From a checkpoint of a small class-conditioned image diffusion model: 9200 steps, batches of 256.
Rows from block 5, named by matrix and row number. Rows with one number belong to one channel. Each number is 200 + 40 x the weight over the matrix's rms, rounded and kept within 0 to 999. All counts start at 0.
# convs0: first 3x3 conv (model.enc.2.1.convs.0.weight, 128x128x3x3, standardized in use), inputs 63-71, a 3x3 kernel for each
# convs1: second 3x3 conv (model.enc.2.1.convs.1.weight, 128x128x3x3, standardized in use, transposed), outputs 63-71, a 3x3 kernel for each
convs0.29,160,159,202,132,156,233,241,216,293,182,227,245,155,158,181,209,171,238,213,190,181,157,168,181,183,177,156,185,212,175,218,208,143,257,233,308,209,210,201,172,134,167,221,214,171,153,154,201,189,158,219,213,243,199,203,221,190,216,220,227,213,186,214,202,164,158,144,231,217,213,246,236,212,240,198,259,212,236,166,112,174
convs0.30,212,186,191,179,202,211,205,186,230,200,161,196,199,184,158,127,153,164,155,164,146,179,159,179,211,209,151,230,264,224,200,96,206,258,237,282,166,210,231,133,199,210,126,182,234,229,177,228,166,164,168,197,249,206,152,193,235,200,201,174,255,208,212,227,146,135,119,255,179,251,290,180,188,162,248,209,229,235,184,248,311
convs0.31,211,152,164,225,148,134,243,229,135,106,143,146,229,274,272,217,190,174,164,239,203,191,167,188,166,201,221,179,193,251,292,262,258,171,190,243,264,202,147,275,227,175,225,230,178,229,208,223,214,171,192,231,225,244,214,245,223,227,235,267,242,223,218,239,221,274,263,282,328,194,168,208,255,151,186,166,157,183,279,227,157
convs0.32,140,191,176,194,199,178,165,170,243,159,157,183,183,199,209,203,187,216,227,170,198,191,217,207,193,149,121,238,257,144,230,230,284,204,255,144,195,204,214,277,229,193,136,178,223,247,224,199,145,172,159,164,215,208,174,202,232,201,157,169,213,170,204,227,189,176,207,199,207,223,227,233,250,218,194,256,150,246,259,155,144
convs0.33,163,201,137,181,205,199,237,140,249,222,271,258,200,199,183,197,231,208,199,201,190,151,277,147,141,184,203,264,197,229,254,197,315,225,221,242,196,190,163,119,149,182,133,220,183,150,244,205,180,198,133,229,154,209,179,260,210,191,213,234,195,206,220,154,148,193,212,159,138,189,192,225,175,167,257,241,303,195,172,219,180
convs0.34,163,208,149,165,167,179,200,164,211,236,204,205,231,241,141,215,138,208,192,163,183,175,228,238,235,299,230,160,238,157,183,132,294,195,160,284,256,242,222,184,264,155,220,141,186,183,151,165,224,211,146,209,185,245,246,247,203,195,206,189,223,133,134,134,274,174,173,193,209,206,104,265,201,180,227,143,247,232,171,212,192
convs0.35,175,169,133,228,245,170,175,140,172,221,191,157,284,271,199,197,194,201,202,199,245,175,123,179,206,218,198,224,230,208,158,199,244,195,202,181,194,171,197,179,162,170,259,216,216,214,233,189,162,217,195,187,200,178,211,219,166,226,220,212,210,233,186,219,236,239,171,213,262,199,159,146,231,242,257,162,147,183,177,224,244
convs0.36,183,140,139,204,185,189,211,216,219,160,135,144,188,155,248,87,137,136,177,139,187,219,209,202,187,224,163,190,176,160,164,270,205,229,248,252,211,214,191,174,238,248,184,279,210,222,206,199,244,198,178,245,211,224,198,203,205,174,162,208,227,157,165,147,199,180,160,174,149,200,254,214,160,207,154,252,245,246,243,154,149
convs0.37,121,144,200,174,173,289,242,179,225,197,217,208,172,176,223,221,185,221,172,195,114,173,152,112,231,100,110,230,197,232,225,216,240,114,142,194,181,223,136,192,195,153,173,214,137,154,200,151,207,218,219,222,209,190,227,193,175,181,172,220,167,197,229,291,179,216,205,209,271,186,247,221,197,184,217,184,221,228,172,202,153
convs0.38,237,192,199,160,179,184,161,194,169,207,222,197,181,198,235,169,198,208,199,170,214,122,188,184,185,170,185,158,189,225,326,191,218,248,175,276,264,258,184,183,246,186,111,129,153,235,232,191,160,224,188,196,205,166,194,204,195,241,199,226,209,212,217,162,219,178,237,231,174,201,215,151,179,111,238,205,277,262,166,158,157
convs0.39,198,215,206,156,206,117,197,248,236,228,232,201,237,161,188,228,117,178,159,214,154,199,162,154,180,186,219,187,196,151,201,199,195,187,284,173,205,222,218,194,95,205,220,258,183,177,167,225,232,195,252,230,189,183,232,159,223,249,209,198,293,199,182,140,192,248,216,200,162,229,237,109,198,130,175,282,196,301,270,247,230
convs0.40,152,191,243,170,204,155,165,227,173,237,244,238,227,239,202,257,245,199,217,242,211,161,145,163,162,149,123,179,169,215,269,194,252,262,201,244,229,232,218,204,153,163,152,189,199,138,162,228,182,194,156,171,175,231,197,191,219,241,222,252,217,174,234,182,179,198,210,212,261,202,249,291,214,185,146,237,149,223,167,192,209
convs0.41,229,171,209,200,228,196,243,135,227,221,173,193,192,192,179,190,210,184,224,165,175,264,172,174,252,175,273,159,31,120,285,175,290,179,247,232,109,177,142,253,193,144,186,216,138,211,181,242,208,262,205,129,268,187,220,168,182,181,168,133,262,180,150,130,185,149,228,161,189,184,238,186,176,203,152,191,232,173,254,233,174
convs0.42,253,184,242,271,266,218,203,197,190,152,209,209,212,170,195,223,266,208,213,154,235,214,174,228,256,219,164,189,243,128,221,270,249,221,149,222,161,225,235,200,141,203,173,168,200,175,154,151,200,183,201,189,200,191,124,174,189,205,237,146,135,199,229,256,96,222,173,223,224,132,175,193,222,190,179,218,162,287,147,187,225
convs0.43,172,148,146,181,222,226,108,207,183,181,195,200,198,206,218,209,149,148,191,271,170,220,219,157,174,193,217,250,220,179,199,257,218,208,292,172,244,201,235,212,223,182,210,197,180,265,150,182,168,108,258,255,186,154,173,201,209,225,225,203,240,243,262,130,163,198,174,136,182,240,207,251,196,233,194,209,262,311,185,189,335
convs0.44,182,236,158,150,213,238,172,256,206,172,234,162,165,232,206,217,262,197,140,221,209,257,167,140,214,188,188,213,263,252,160,115,220,164,195,114,227,240,214,199,208,216,226,244,170,199,183,208,166,180,229,185,188,158,225,286,199,218,223,205,189,216,205,139,216,266,212,182,228,252,162,178,228,280,219,255,181,211,221,243,211
convs0.45,234,213,232,202,169,196,203,225,176,205,198,301,164,206,203,123,267,251,177,143,226,196,211,154,207,139,152,203,232,189,208,196,94,275,200,182,198,237,114,138,123,142,219,122,178,177,192,144,195,197,187,213,158,208,187,179,208,178,142,235,165,207,248,179,119,180,222,250,170,135,196,201,201,164,230,151,90,151,186,181,235
convs0.46,210,228,186,206,192,192,226,208,184,211,235,230,223,186,197,251,220,234,218,179,147,134,201,142,200,151,215,173,89,129,209,130,142,193,156,164,192,225,165,195,219,203,233,174,168,222,243,178,254,206,212,232,192,235,265,190,183,204,177,177,200,180,178,150,178,162,176,202,261,215,169,312,207,243,175,248,231,272,190,179,186
convs0.47,157,168,187,203,194,205,215,165,171,204,207,154,186,185,158,206,168,251,152,212,200,146,98,158,143,138,126,214,212,273,223,279,142,198,223,141,191,200,170,150,173,176,215,162,205,158,223,163,110,199,197,193,203,190,202,229,205,185,238,229,171,196,227,213,75,193,154,153,166,182,251,233,206,222,206,177,241,239,176,174,203
convs0.48,244,229,234,219,195,250,285,233,233,195,193,222,202,170,181,186,165,209,241,169,160,235,209,179,228,223,168,213,259,156,190,230,219,209,242,262,146,193,199,188,184,161,213,187,162,187,152,213,241,195,188,171,210,242,191,198,218,191,174,216,219,198,195,196,235,177,184,198,158,212,188,168,172,193,242,178,137,164,171,265,227
convs1.29,166,194,151,229,237,210,198,202,142,218,209,223,214,210,195,244,220,202,234,213,170,212,234,204,228,195,209,227,188,210,268,248,225,170,224,259,225,206,256,220,226,214,200,216,211,241,151,118,236,213,234,222,205,261,175,242,214,214,210,233,145,195,292,211,202,189,286,200,171,205,248,211,192,235,262,220,223,194,194,228,231
convs1.30,206,203,162,226,224,208,184,200,198,250,251,197,203,221,207,233,185,173,202,185,185,229,239,148,246,241,177,157,220,199,199,261,160,283,194,188,196,212,244,199,233,209,150,187,155,263,190,203,190,222,275,246,149,178,163,143,207,229,169,228,240,150,232,194,164,233,229,212,209,157,201,153,189,228,235,226,176,245,169,189,222
convs1.31,221,193,200,201,164,133,177,188,225,201,157,190,198,167,228,193,164,190,234,245,175,172,171,177,192,174,138,198,222,217,237,279,223,245,160,215,176,184,182,242,161,143,245,212,175,177,195,138,225,219,150,174,224,250,203,223,242,182,191,221,238,219,170,140,169,121,288,171,194,263,253,194,212,252,195,231,244,236,256,270,213
convs1.32,132,227,233,253,217,258,223,218,201,253,202,148,154,150,127,175,127,124,215,159,173,144,196,216,181,204,123,254,172,128,222,175,185,140,94,158,169,237,169,166,119,130,136,188,160,156,140,232,198,303,278,263,227,178,129,235,248,179,231,173,191,191,144,206,271,250,185,209,229,201,187,229,204,235,167,245,234,160,160,146,109
convs1.33,114,221,207,215,247,241,209,199,191,183,188,239,187,210,188,175,210,137,253,210,225,226,167,216,215,204,217,231,190,201,206,196,150,274,253,193,210,203,185,270,248,228,215,219,189,131,117,228,165,233,254,213,267,166,229,185,197,206,251,194,216,257,152,212,223,221,167,287,214,187,207,188,139,251,222,237,218,178,269,242,154
convs1.34,200,184,245,204,251,254,162,203,197,173,182,194,189,205,214,85,127,246,207,171,154,143,191,138,155,152,186,206,180,296,235,206,234,212,212,227,147,216,290,183,165,129,154,222,186,145,228,203,234,134,112,239,217,192,231,194,174,252,148,108,296,237,127,155,179,254,223,186,213,218,206,267,266,178,186,208,209,250,228,212,233
convs1.35,236,248,233,162,165,173,239,233,219,196,213,209,217,222,237,189,213,159,191,211,243,224,182,235,188,203,210,171,177,200,215,218,234,225,261,256,236,207,171,189,188,151,193,198,184,220,206,244,218,155,152,209,230,229,191,216,197,222,233,276,234,185,188,202,202,176,237,226,226,258,220,190,198,235,233,195,271,272,208,172,194
convs1.36,192,172,189,218,209,234,148,243,176,258,213,206,190,221,167,222,237,236,214,169,254,209,197,198,121,187,241,93,155,203,140,148,210,207,245,206,163,199,185,109,174,157,96,237,247,184,239,242,157,226,234,247,196,149,247,147,189,221,206,208,180,250,236,178,288,187,251,208,126,214,148,171,163,117,187,166,262,213,195,303,105
convs1.37,221,271,212,161,191,184,194,231,177,162,164,175,186,220,231,167,202,150,233,171,198,229,156,205,189,241,176,201,172,216,224,184,167,208,175,209,167,176,210,152,189,252,228,230,186,205,225,246,222,110,192,126,140,245,195,172,172,251,244,217,243,169,136,79,57,159,155,106,179,204,107,97,255,167,190,156,217,155,213,330,215
convs1.38,186,159,132,239,241,214,237,194,156,210,194,211,264,181,150,215,205,160,199,231,209,219,190,193,188,236,167,136,158,145,279,175,195,168,238,250,173,217,241,221,207,233,191,141,157,177,185,185,265,209,234,192,157,161,179,159,160,180,208,210,229,171,154,200,134,298,192,143,233,234,231,188,215,188,255,247,207,228,237,234,187
convs1.39,247,208,170,213,182,218,247,222,164,195,165,216,207,181,186,168,105,127,183,231,206,213,184,167,210,230,170,162,187,274,235,249,225,244,174,194,152,217,215,217,223,214,249,186,194,239,248,230,170,194,209,113,132,217,179,175,204,203,192,246,179,88,216,161,215,169,204,162,211,256,218,211,256,174,188,251,248,227,226,245,218
convs1.40,160,213,142,196,191,204,140,251,138,261,197,135,238,202,172,208,143,155,216,191,200,265,229,183,131,217,189,168,252,189,212,275,272,178,176,161,224,192,203,180,202,112,241,233,194,253,213,148,346,190,250,344,144,133,223,190,237,199,196,244,137,166,206,179,190,120,200,171,150,142,206,302,182,187,194,217,218,219,211,213,194
convs1.41,144,173,158,202,269,162,230,200,170,243,180,205,228,229,155,177,157,149,188,136,166,213,188,194,197,201,199,143,177,216,204,237,206,241,203,194,255,200,207,188,188,200,171,180,178,204,219,246,205,219,195,165,181,152,169,168,183,196,193,173,207,194,177,270,187,164,259,135,227,189,213,219,220,243,263,211,215,260,221,217,149
convs1.42,141,161,152,170,259,163,217,307,236,187,196,124,145,202,195,180,157,149,173,163,59,177,129,148,147,221,130,229,221,142,160,229,197,181,39,127,182,263,198,127,152,269,173,215,110,176,127,203,180,208,321,107,148,135,281,232,252,180,236,171,140,239,142,191,219,175,236,197,231,219,140,212,225,199,164,176,123,218,181,213,182
convs1.43,150,211,176,207,241,164,198,154,180,260,224,227,211,209,184,207,184,163,186,222,150,264,191,179,178,208,209,198,145,217,272,137,213,233,155,209,250,211,288,162,201,240,182,159,210,229,179,198,203,209,197,208,203,230,166,203,171,210,198,194,162,198,209,176,128,161,157,181,269,234,200,209,249,232,247,193,212,287,257,210,246
convs1.44,179,239,213,162,158,191,136,245,200,171,191,236,171,227,161,162,187,145,239,150,282,238,90,188,215,172,263,231,183,137,231,137,214,257,257,183,198,271,250,171,238,172,165,225,124,174,224,214,120,183,81,176,245,225,224,166,197,242,175,195,154,228,182,215,266,205,176,144,226,178,131,230,269,256,138,135,225,197,163,247,190
convs1.45,236,199,160,207,208,161,211,182,162,236,202,216,252,209,190,267,231,140,180,229,171,183,241,199,200,182,217,197,186,162,216,153,221,232,258,239,238,246,219,216,235,233,210,185,165,245,224,196,214,204,198,238,243,147,208,187,208,246,173,215,257,175,229,220,164,200,210,222,194,127,192,180,184,213,234,191,218,234,245,195,210
convs1.46,182,162,189,195,161,212,179,207,218,128,187,195,186,215,173,139,191,217,213,174,201,202,201,184,200,182,196,171,227,216,215,213,235,180,186,245,231,183,172,185,160,167,175,187,230,212,176,209,211,201,158,267,138,171,192,208,222,228,206,189,235,239,201,201,191,209,210,228,151,208,292,219,194,249,185,153,298,172,229,227,174
convs1.47,244,195,188,200,213,128,246,183,167,226,194,195,198,216,219,239,187,136,204,208,230,218,232,197,212,207,236,198,196,171,239,205,251,181,176,205,196,186,191,218,233,203,201,192,200,177,219,230,182,209,218,189,250,230,179,176,153,218,214,234,199,157,246,167,209,101,165,162,182,159,167,196,209,233,303,210,184,200,172,205,215
convs1.48,205,194,280,246,162,179,88,173,216,192,205,253,218,225,266,321,234,243,239,210,102,300,248,103,221,208,149,243,83,88,110,206,201,174,214,141,268,212,285,198,123,294,252,157,201,256,339,116,43,210,159,100,160,205,203,278,262,180,257,164,153,123,124,113,165,317,261,200,240,202,245,145,245,97,94,172,215,184,116,231,253