A small class-conditioned image diffusion model, trained from scratch: 24.3 epochs.
Rows from block 11, named by matrix and row number. Rows with one number belong to one channel. Each number is 128 + 24 x the weight over its row's rms, rounded and kept within 0 to 255. All counts start at 0. After the name is the row's rms in percent of the matrix's.
# convs0: first 3x3 conv (model.decb.0.1.convs.0.weight, 128x128x3x3, standardized in use), inputs 104-111, a 3x3 kernel for each
# convs1: second 3x3 conv (model.decb.0.1.convs.1.weight, 128x128x3x3, standardized in use, transposed), outputs 104-111, a 3x3 kernel for each
convs0.26 086 [118 117 106 170 159 165 131 156 167 149 106 162 127 129 123 122 136 142 117 152 124 109 127  96  91 153  97 161 146 147 126 108  87 133 143 174 134 166 163 122 145 148 142 159 142 114 150 146 116 114 124 112 128 120 124 106 106 125 107 139 111 135 116 125 103 118 101 116 109 117 131 116]
convs1.26 088 [122 111  53 124 121  66 138 125 121 108 122  75 121 131 135 114 130 135 161  96 111 176 165 126 133 170 139 131 111 101 131 123 147  93 111 126 137 139 161  99 137 136 120 111  96 131 120 110 106 140 122 104 119 110 118 130 143 135 138 124  98 103 121 127 136 105 132 135 117 119 121 126]
convs0.27 089 [101 157 148 105 115 139 148 143 124 158 155 170 169 154 192 150  92 143  83  96 111 117 145 129 152 177 128 134 108 160 124 106 123 157 108 102  97 104 120 140 149 120 134 138 109  90 156 140 131 114 133 102 116 120 158 118 134 109  36 128 159 112 172 132 126 137 110 156 125 139 144 125]
convs1.27 077 [176 175 188 169 168 174 118 171 106  87 101 126 115 131 115 119 145  93 114  92  83 151 124 132 168 156 153 157 136 131  98  84 118 121 101 121  84 128 142 106 117 101 114 137 128 161 161 162 122 127 150 145 143 136  85 105 122 119 128 139 131 146 127 158 166 146 151 137 123 181 169 115]
convs0.28 070 [174 174 159 162 137 146 188 174 158 114 120 108 139 124 122 147 118 114 141 163 122 147 153 133 111 135 100 138 165 156 126 156 152 165 167 141  95 159 131 108 143 138 108 134 144 150 155 149 135 118 135 143 168 138 136 127 138 104 103 105 133  99 101 118 113 104 106 101  98  93 111  89]
convs1.28 075 [157 167  70 121 124  87 118 109 130 135 124 111 122 165 146 113 169 114 137 131 103 164 128 119 151 152 108 133 150 136 117  99 110  96  85  78 158 144 125 144 159 155 122 144 152 109 105 125  93 137 137 131 127 113 107 135 120 112 138 135  84 134 107 123 146 139 126 180 150 168 182 151]
convs0.29 107 [160 106 133 162 124 125 122 150 150 122 113 116 154 160 126 162 150 133 132 159 126 146 146 138 111 152 149 156 121 147 136 117 180 145 130 172  97  89 109  95  96 116  92 111 120 170 124 136 160 139 126 140 136 149 172 133 102 107 102 118 141 160 174 138 142 134 132 117 137 111 120 138]
convs1.29 086 [183 151 134 111 159 179 149 136 129 128 118 108 129 137 126 147 141 140 154 148 145 179 145 107 166 144 140 125  98 135 133 111 124 127 133 148 114 153 188 144 184 169 133 177 150 134 107 113 138 106 114 146 128 146 122 103 107 144 121 105 116 104 121 176 179 129 147 145 126 127 103 107]
convs0.30 105 [114 127 127 157 160 131 139 136 143 124 134 127 110 131  91 123 147 103  98  91 114  60  99 110 106 103 115 142  88  97 146 136  99 109 129 100 165 164 184 147 154 158 131 139 150 104 120 110 132 141 127 103 111 102 143 119  94 135 124 105 112 109  91 141 110 138 135 117 114 154 127 152]
convs1.30 147 [123 142 164 138 134 139 168 133 151 114 129 130 105 122 106 133 151 139  83  94  96 129 136 128 149 152 149 149 143 135 144 122 121 108 126 111 173 174 164 135 155 149 126 129 136 151 139 144 154 141 140 132 136 132 125 124 115 135 131 101 152 148 111 138 130 135 140 142 137 180 170 166]
convs0.31 083 [106 122 159 138 118 155 177 163 173 144 106  81 158 168 150 164 154 170 157 138 129 126 132 124  94 107 100 105 114 122 120 116 140 166 142 142  93  90 104 111  81 105  99 101 111 128  90  98 118 119  96 147 123 126 136 117 126 123 131 101 171 139 104  91  86 136 121 107 126 101 121 114]
convs1.31 090 [127 135  73 124  50  84  82  97 100 139 159 116 173 146 102 117 114  88 127 118 116 166 153 149  74  89  94 102 106 108 107 112  96 107 135 134 156 148 138 154 130 143 122 121 173 141 141 144 130 150 145 134 175 132  73 111 116 122 159 154 110 159 125 125 124 151 142 128 150 135 140 142]
convs0.32 100 [146 121 167 137 152 139 108  88 133  97 118  69 129 125 112  94 128 136 121 141 178  92 130 112  96 113  94 127 147 108 102 107 113 139 156 105  99 103 109 136 120  81 119 131 132 166 113 123  82 149 147 133 145 113 143 116  86 114  91  97  99 104  97 142 145 143  94 115 156 115 117 154]
convs1.32 054 [ 67 172 162  78 174 142  85 127 136 183 167 147 185 167 111 127 142 122 138 119 164 181 142 116 109 142 164 164 204 114 179 209 124 105 174 162 180 123 165 136 146 150 163 193 186  93 125 114  93 125 156 111 122 153 124 131 148 127 108 146 141 129 128 155 113 151 138 155 140 156 140  98]
convs0.33 117 [ 86  98 100 134 147 140 122 153  69 121 142  94 117 108 124 107 107 127 140 174 165 138 124 127 108 110 123 119 115  88 123 119  80 102 124 106  87  87  72 135  97 124 111 129 158 193 175 165 126 134 160 157 133 132 147 159 127  87 123 122 135 114 108 165 122  99 152 122 108 124 124 163]
convs1.33 061 [119 129 199 142 125 131 163 131 181 131 153 118  93 149 126  78  90 103 157 183 156 123 154 105 102  93  99  99 128 134  98 117 134 119 110  74 165 154 153  99 113 129 154 112  86 126 114 130 134 109 123 161 129  92 153 177 151 141 146 129 138 116 137 131 146 139 124 124 115 125 133 112]
convs0.34 122 [129 111 125 115 102 130 129 146 155 116 163  94 121 129 116 110 146 169 109 114 143 105 121 159 126  96 135 109 144  71 157 157 128 166 136 110  81 123 123  81 115 106 107 104 122 122 119 151 124  96 127 149 103 160 121 149 126 126 101 107 138 101 134 146  75 101 118 145 144 133 154 145]
convs1.34 049 [129 213 222 170  90  49 175 105  80 142 108 108 162 120  91 125 110 128 134 175 101 154 159 129 145 158 114 159 119 108 118 140 182 148 186 170 138 164 120 148 133  97 149  77  81 146 155 149 132 138 122 108 132 111 111 140 113 111 128 115 117  79  94 159 163 143 138 135 116 124 115 104]
convs0.35 106 [137 126 152 121 146 145  93 167 134  92 123 127 130 134  92 170  95 109 115 131  71 124 120  88 144 131  81  86  91 118 159 130 126 162 178 129 132  96 111 107 103 121  79 111 117 136 131 138 154 139  84 173 152 135 125 143 111 158 174 108 161 132 102 139 148 141 168 161 150 150 157 115]
convs1.35 078 [ 81 136 131 121  73 101 110  59 156 134 140 132 135 115 125 128 113 132 169 187 116 130 184 158 138  84 110  70 128 112 126 188 163 124 190 163 109 149 164 176 143  69  87 102 114 115 140 117 138 147  97 150 147 101 144 130 120  96 120 115 115  95 100 111 136 109 145 129 106 155 116 115]
convs0.36 112 [130 166 117 126 159 136 106 133 143  81 109 103  71  78  73  85 142  79 119 146 114 142 125 147 162 152 170 122  93 104  85  82  96 152 145 139 129 133 125 112 142 140 109 116 127  94 148 147 135 143 142 124 132  88 119 114 114  82 124 152  70 113 151 122 116 136 131 117 130 116  92 125]
convs1.36 062 [101 172 151  88 107 146 112 106 143 157 196 130 124 164 139 132 162 135 141 115 122 115 133 130 117 120 147 167 115 137 164 152 143 151 154 196 152 131 123 128 168 129 107 126 122 137 137 127 108 130 136 117 112 135 138 141 161 110 102 133 101 121 139 154 126 113 157 151 105 138 163 112]
convs0.37 092 [134 128 142 162  89 144 107 123 127 120 141 149 163 112 145 145 110 149 123 137 120 113 118 114 156 144 150 123 138 106 111 140 129 106 112 116 167 165 135 148 119 138 130 138 123 121 129 144 116 128 107 119 129 147 136 121 144  99 125 144 107 123 133 121 156 143 158 117 134 113 124 135]
convs1.37 247 [114 123 130 158 158 158  93  96 180 120 128 150 107  85 154  75  88 153 143 145 134 136 104 105 150 102 125 100 120 136 158 146 198 178 133  98 166 138 139 129  99 129 132 106 142 140 140 139 124 137 116 135 133 129 156 149 149 132 114  98 154 114 129 146 138 138 137 120 191 120  98  93]
convs0.38 100 [ 99 146 164 120 142 166 183 180 148 109 107 119 141 119 126 141 105 101 114  99  97 145 159 113 111 140 125  96 101 142 110 119 150 113 142 192 103 122 128 104 118 130 125 142 118 101 100  96  94 118 117 108  92 156 116 154 144 128 106 142 102 116 158 128 125 135 136 127 103 107 128 114]
convs1.38 078 [153  78  85  59 104 133  48 100 146 176 119  92 163 129  77 122 122 110 146 121 127 148 105  63 116 107  83 147 149 124  85 120 105 105 137 170 117  95 127 136  82 134 147 129 158 141 139 125 115 142 135 146 147 152 103 128 133 111 137 134 117 130 120 131 102  97 136 125 115 106 100 126]
convs0.39 117 [ 92 114 117 116  80  92 125 103 134  71 121 118 134 142 176 162 148 123 105 110 172 117 121 133 135 101 136 144 126 107 112 117 132  96 152 158 110 106 102 110  99 132 110 120 156 130 100 123 120 119 119 172 137 165 124 157 152 169 164 129 113 156 120 109 151 163 137 156 135 144 153 146]
convs1.39 111 [147 169 149 103 157 149 145 122 156 141 121 118 174 136  94 118 112  87 153 140 163 133 134 122 125 134 124 146 104 113 158 167 138 173 146 142 130 123 116  93 108  96  98  92 111 158 137 100 133 144 148 146 151 134 130 125 146 140  91 120  98  89 106 124 139 141 148 165 142 148 144 127]
convs0.40 102 [134 113 113 118 122  80  89 122  97 147 123 117 142 113 140 127 118 110 137 147 161  95 128 111 147 114 116  76  90 113 105  80 100 111 146 164 144 111 117 148 120 126 130 135 145  94 113 140 143 165 138 118 127 142  85  66 112 105 131 104 146 112 115 113 127 154 146  87 143 123 139 125]
convs1.40 086 [140 138  93 213 162 175 117 214 157  95  96 124 102  81 159 124 114 151 148 143 128 119 116 113 111 131 102  99 151 159 146 168 208 178 140 138 143 129 116  87 120 133 115 126 137 164 149 132 116 104 128 114 121 142 170 132 157 126 132 132 141 139 170 152 135 134 131 115 162 109 111  86]
convs0.41 108 [ 87 101 107 116 145  63 136 141 132  85  91 142 127 114 115 112 127 102 129 152 114 124 142 129 121 165 120 128 104 107 124 126 132 126 118 105 167 167 150 130 153 128 142 138 128 155 156 129 171 229 147 140 162 150 113  87 137 175 148 171 142 130 133 128 147 142 115 168 134 142 150  97]
convs1.41 069 [149 118 159 152 135 109 159 178 120 153 160 136 145 155 139 149 132 130 135 143 113 181 186 114 129 103 142 112 154 136 110 138 126 104 134 104 160 165 162 124  97  86 132 123  53 134 149 158 116 112 127 146 116 119  76 117 154 120 121 135 154 109 143 102 153 135 111 120 111  94 113 117]
convs0.42 107 [147 128 116  78 112  89  69  88 121 134 120 135 118 113 126 166 182 142 131 157 137 113 120 139 101 106 122 123  93 158 128 119 138 120 134 125 131 151 128 130 149 138 169 151 128 123  96 124 109 100 107 124 108 117  95  89  82 109  75 116 127  95 117 164 158 121 123 134 121 120 130 136]
convs1.42 125 [ 88  73  83 128  88 123 167 146 157  67  87 142 126  99 148 140 108 144 173 144 107 128 107 130  96  50 100 160 143 145 138 173 180 143 125 158 160 138 126 112  98  93  81  98  94 121 117 119 126 140 144 138 139 159 183 122  97 143 111 105 114 129 117 115 135 126 119 139 152 114 129 155]
convs0.43 107 [147 132 142 118  94 139  86 134 174 114 103 107 136 124 139 148 130 103 160 138 107 112 111 128 147 117 119 183 146 123 122 104  79 152 157 150 135 162 144 154 183 121 128 135  94 109 130 125 156  99 143 122 133 141 142 132 154 138 109 120 189 137 147 106 138 139 105  92 111 124 101  88]
convs1.43 054 [156 107 192  54 109 135 132 120 134 199 142  70 157 151  83 171 151  88 150 172  76 140 145  95 124 114 146 128 135 131 134 158 116 160 129 138 170 170 170 119 123 100  86  94  97 129 144 151 126 141 143 142 139 122 121 124 132 137 131 130 104 109 113 172 149 121 164 146 129 132  99 113]
convs0.44 105 [ 69 106 130  91 107 109 111 129  88 124 140 145 110  88 150 101 111 126 105  81  97 103  99 106 138 127 154  98 130 144 144 103 124 180 155 152 129 116 102 133 115 123 153 130 128  98  80 119 140 140 132  72 132 112 102  97 136  85 107 158  88 156 142 154 108 104 116  77 101 138  87 149]
convs1.44 066 [151  74 141 126 109 126 123 152 169 153 139  76 112 130  88 123 131 102 115 105 136 103 108  85  93  95  83 153 114 115 143 129  96 136 140 123 132 100  89  84  76 101  97 105 113 129 120 128 125 117 119 127 153 125 120 133 117 123 111 114 115  81 101 146 171 141 145 157 149 155 146 128]
convs0.45 104 [ 95 120 112 184 152 145 163 141 146 134 101  84 141 108  84 158  92 118 114 120 132  78  71 133  87  66  82 132 150 134 207 142 156 135 116 147 139 124 154 119 136 115 176 142 143 164 153 148 200 146 149 161 183 149 117 128 140 160 117 139 113 164 129 101 120  98 137 132 175 119 131 153]
convs1.45 072 [123 121  94  87  89 120 139 114 105 166 123 117 155 133 119 104 130  93 138 186 127 146 169 167 108 114  92  94 113  73 108 171 118  97 110 123  83 129 150 136 119  88 111 103  73 153 125 122 124 159 147 111 143  99 108 133 144 121 136 142 134 121 149  80 139 118 118 132 128 143 126 120]
convs0.46 096 [115 111 130 126  86 121 124 123 126 148 157 114 204 156 127 137 140 133 138 157 110 146 124 105 160  73 121 165 169 122 131 120 125 174 133 133 155  90 118 107 114 128 154 128 139 137 141 109 139 123 143 144 144 120 112 118 167 119 119 105 120 109  93 140 110 125 127 118 113 124 129 116]
convs1.46 082 [116 152 131 133 155 202  54 140 210 117  98 142 102  67 132 105 101 139 146 131 133 149 107  80 136 120 130 108 129 108 185 147 152 210 147  93 154 106 102 117 104 126 138 127 134 134 124 130 124 149 144 113 117 146 142 152 134 161 155 128 127 132 150 149 151 188 130 107 167 115  83  82]
convs0.47 103 [ 65  92  83 124 153  92 115 105 130 150 105 155 147 128 115 136 143 109  93 133 107 153 156 144 134 142 118  99 125 127 162 142 111 108 119 128 126 140 157 151 123 147 135 137 155 125 107 108 123  92 170 123 108 144 123 124  80 166 103 118 142 105  77 130  98 145  99 142  94 125 107 148]
convs1.47 101 [ 93 133 143 113 125  79 136 128 103 146 159 118 111 131 177 123 154 187 135 123  76 127  90 102 147 156 125 107 130  73 103 185 111 104  84  95 121 106 125  78  99  93  92 118  95 133 145 124 104 145 139 121 135 133 138 131 124 129 108 128 112 126 116 128 147 132 119 145  66 109  88 156]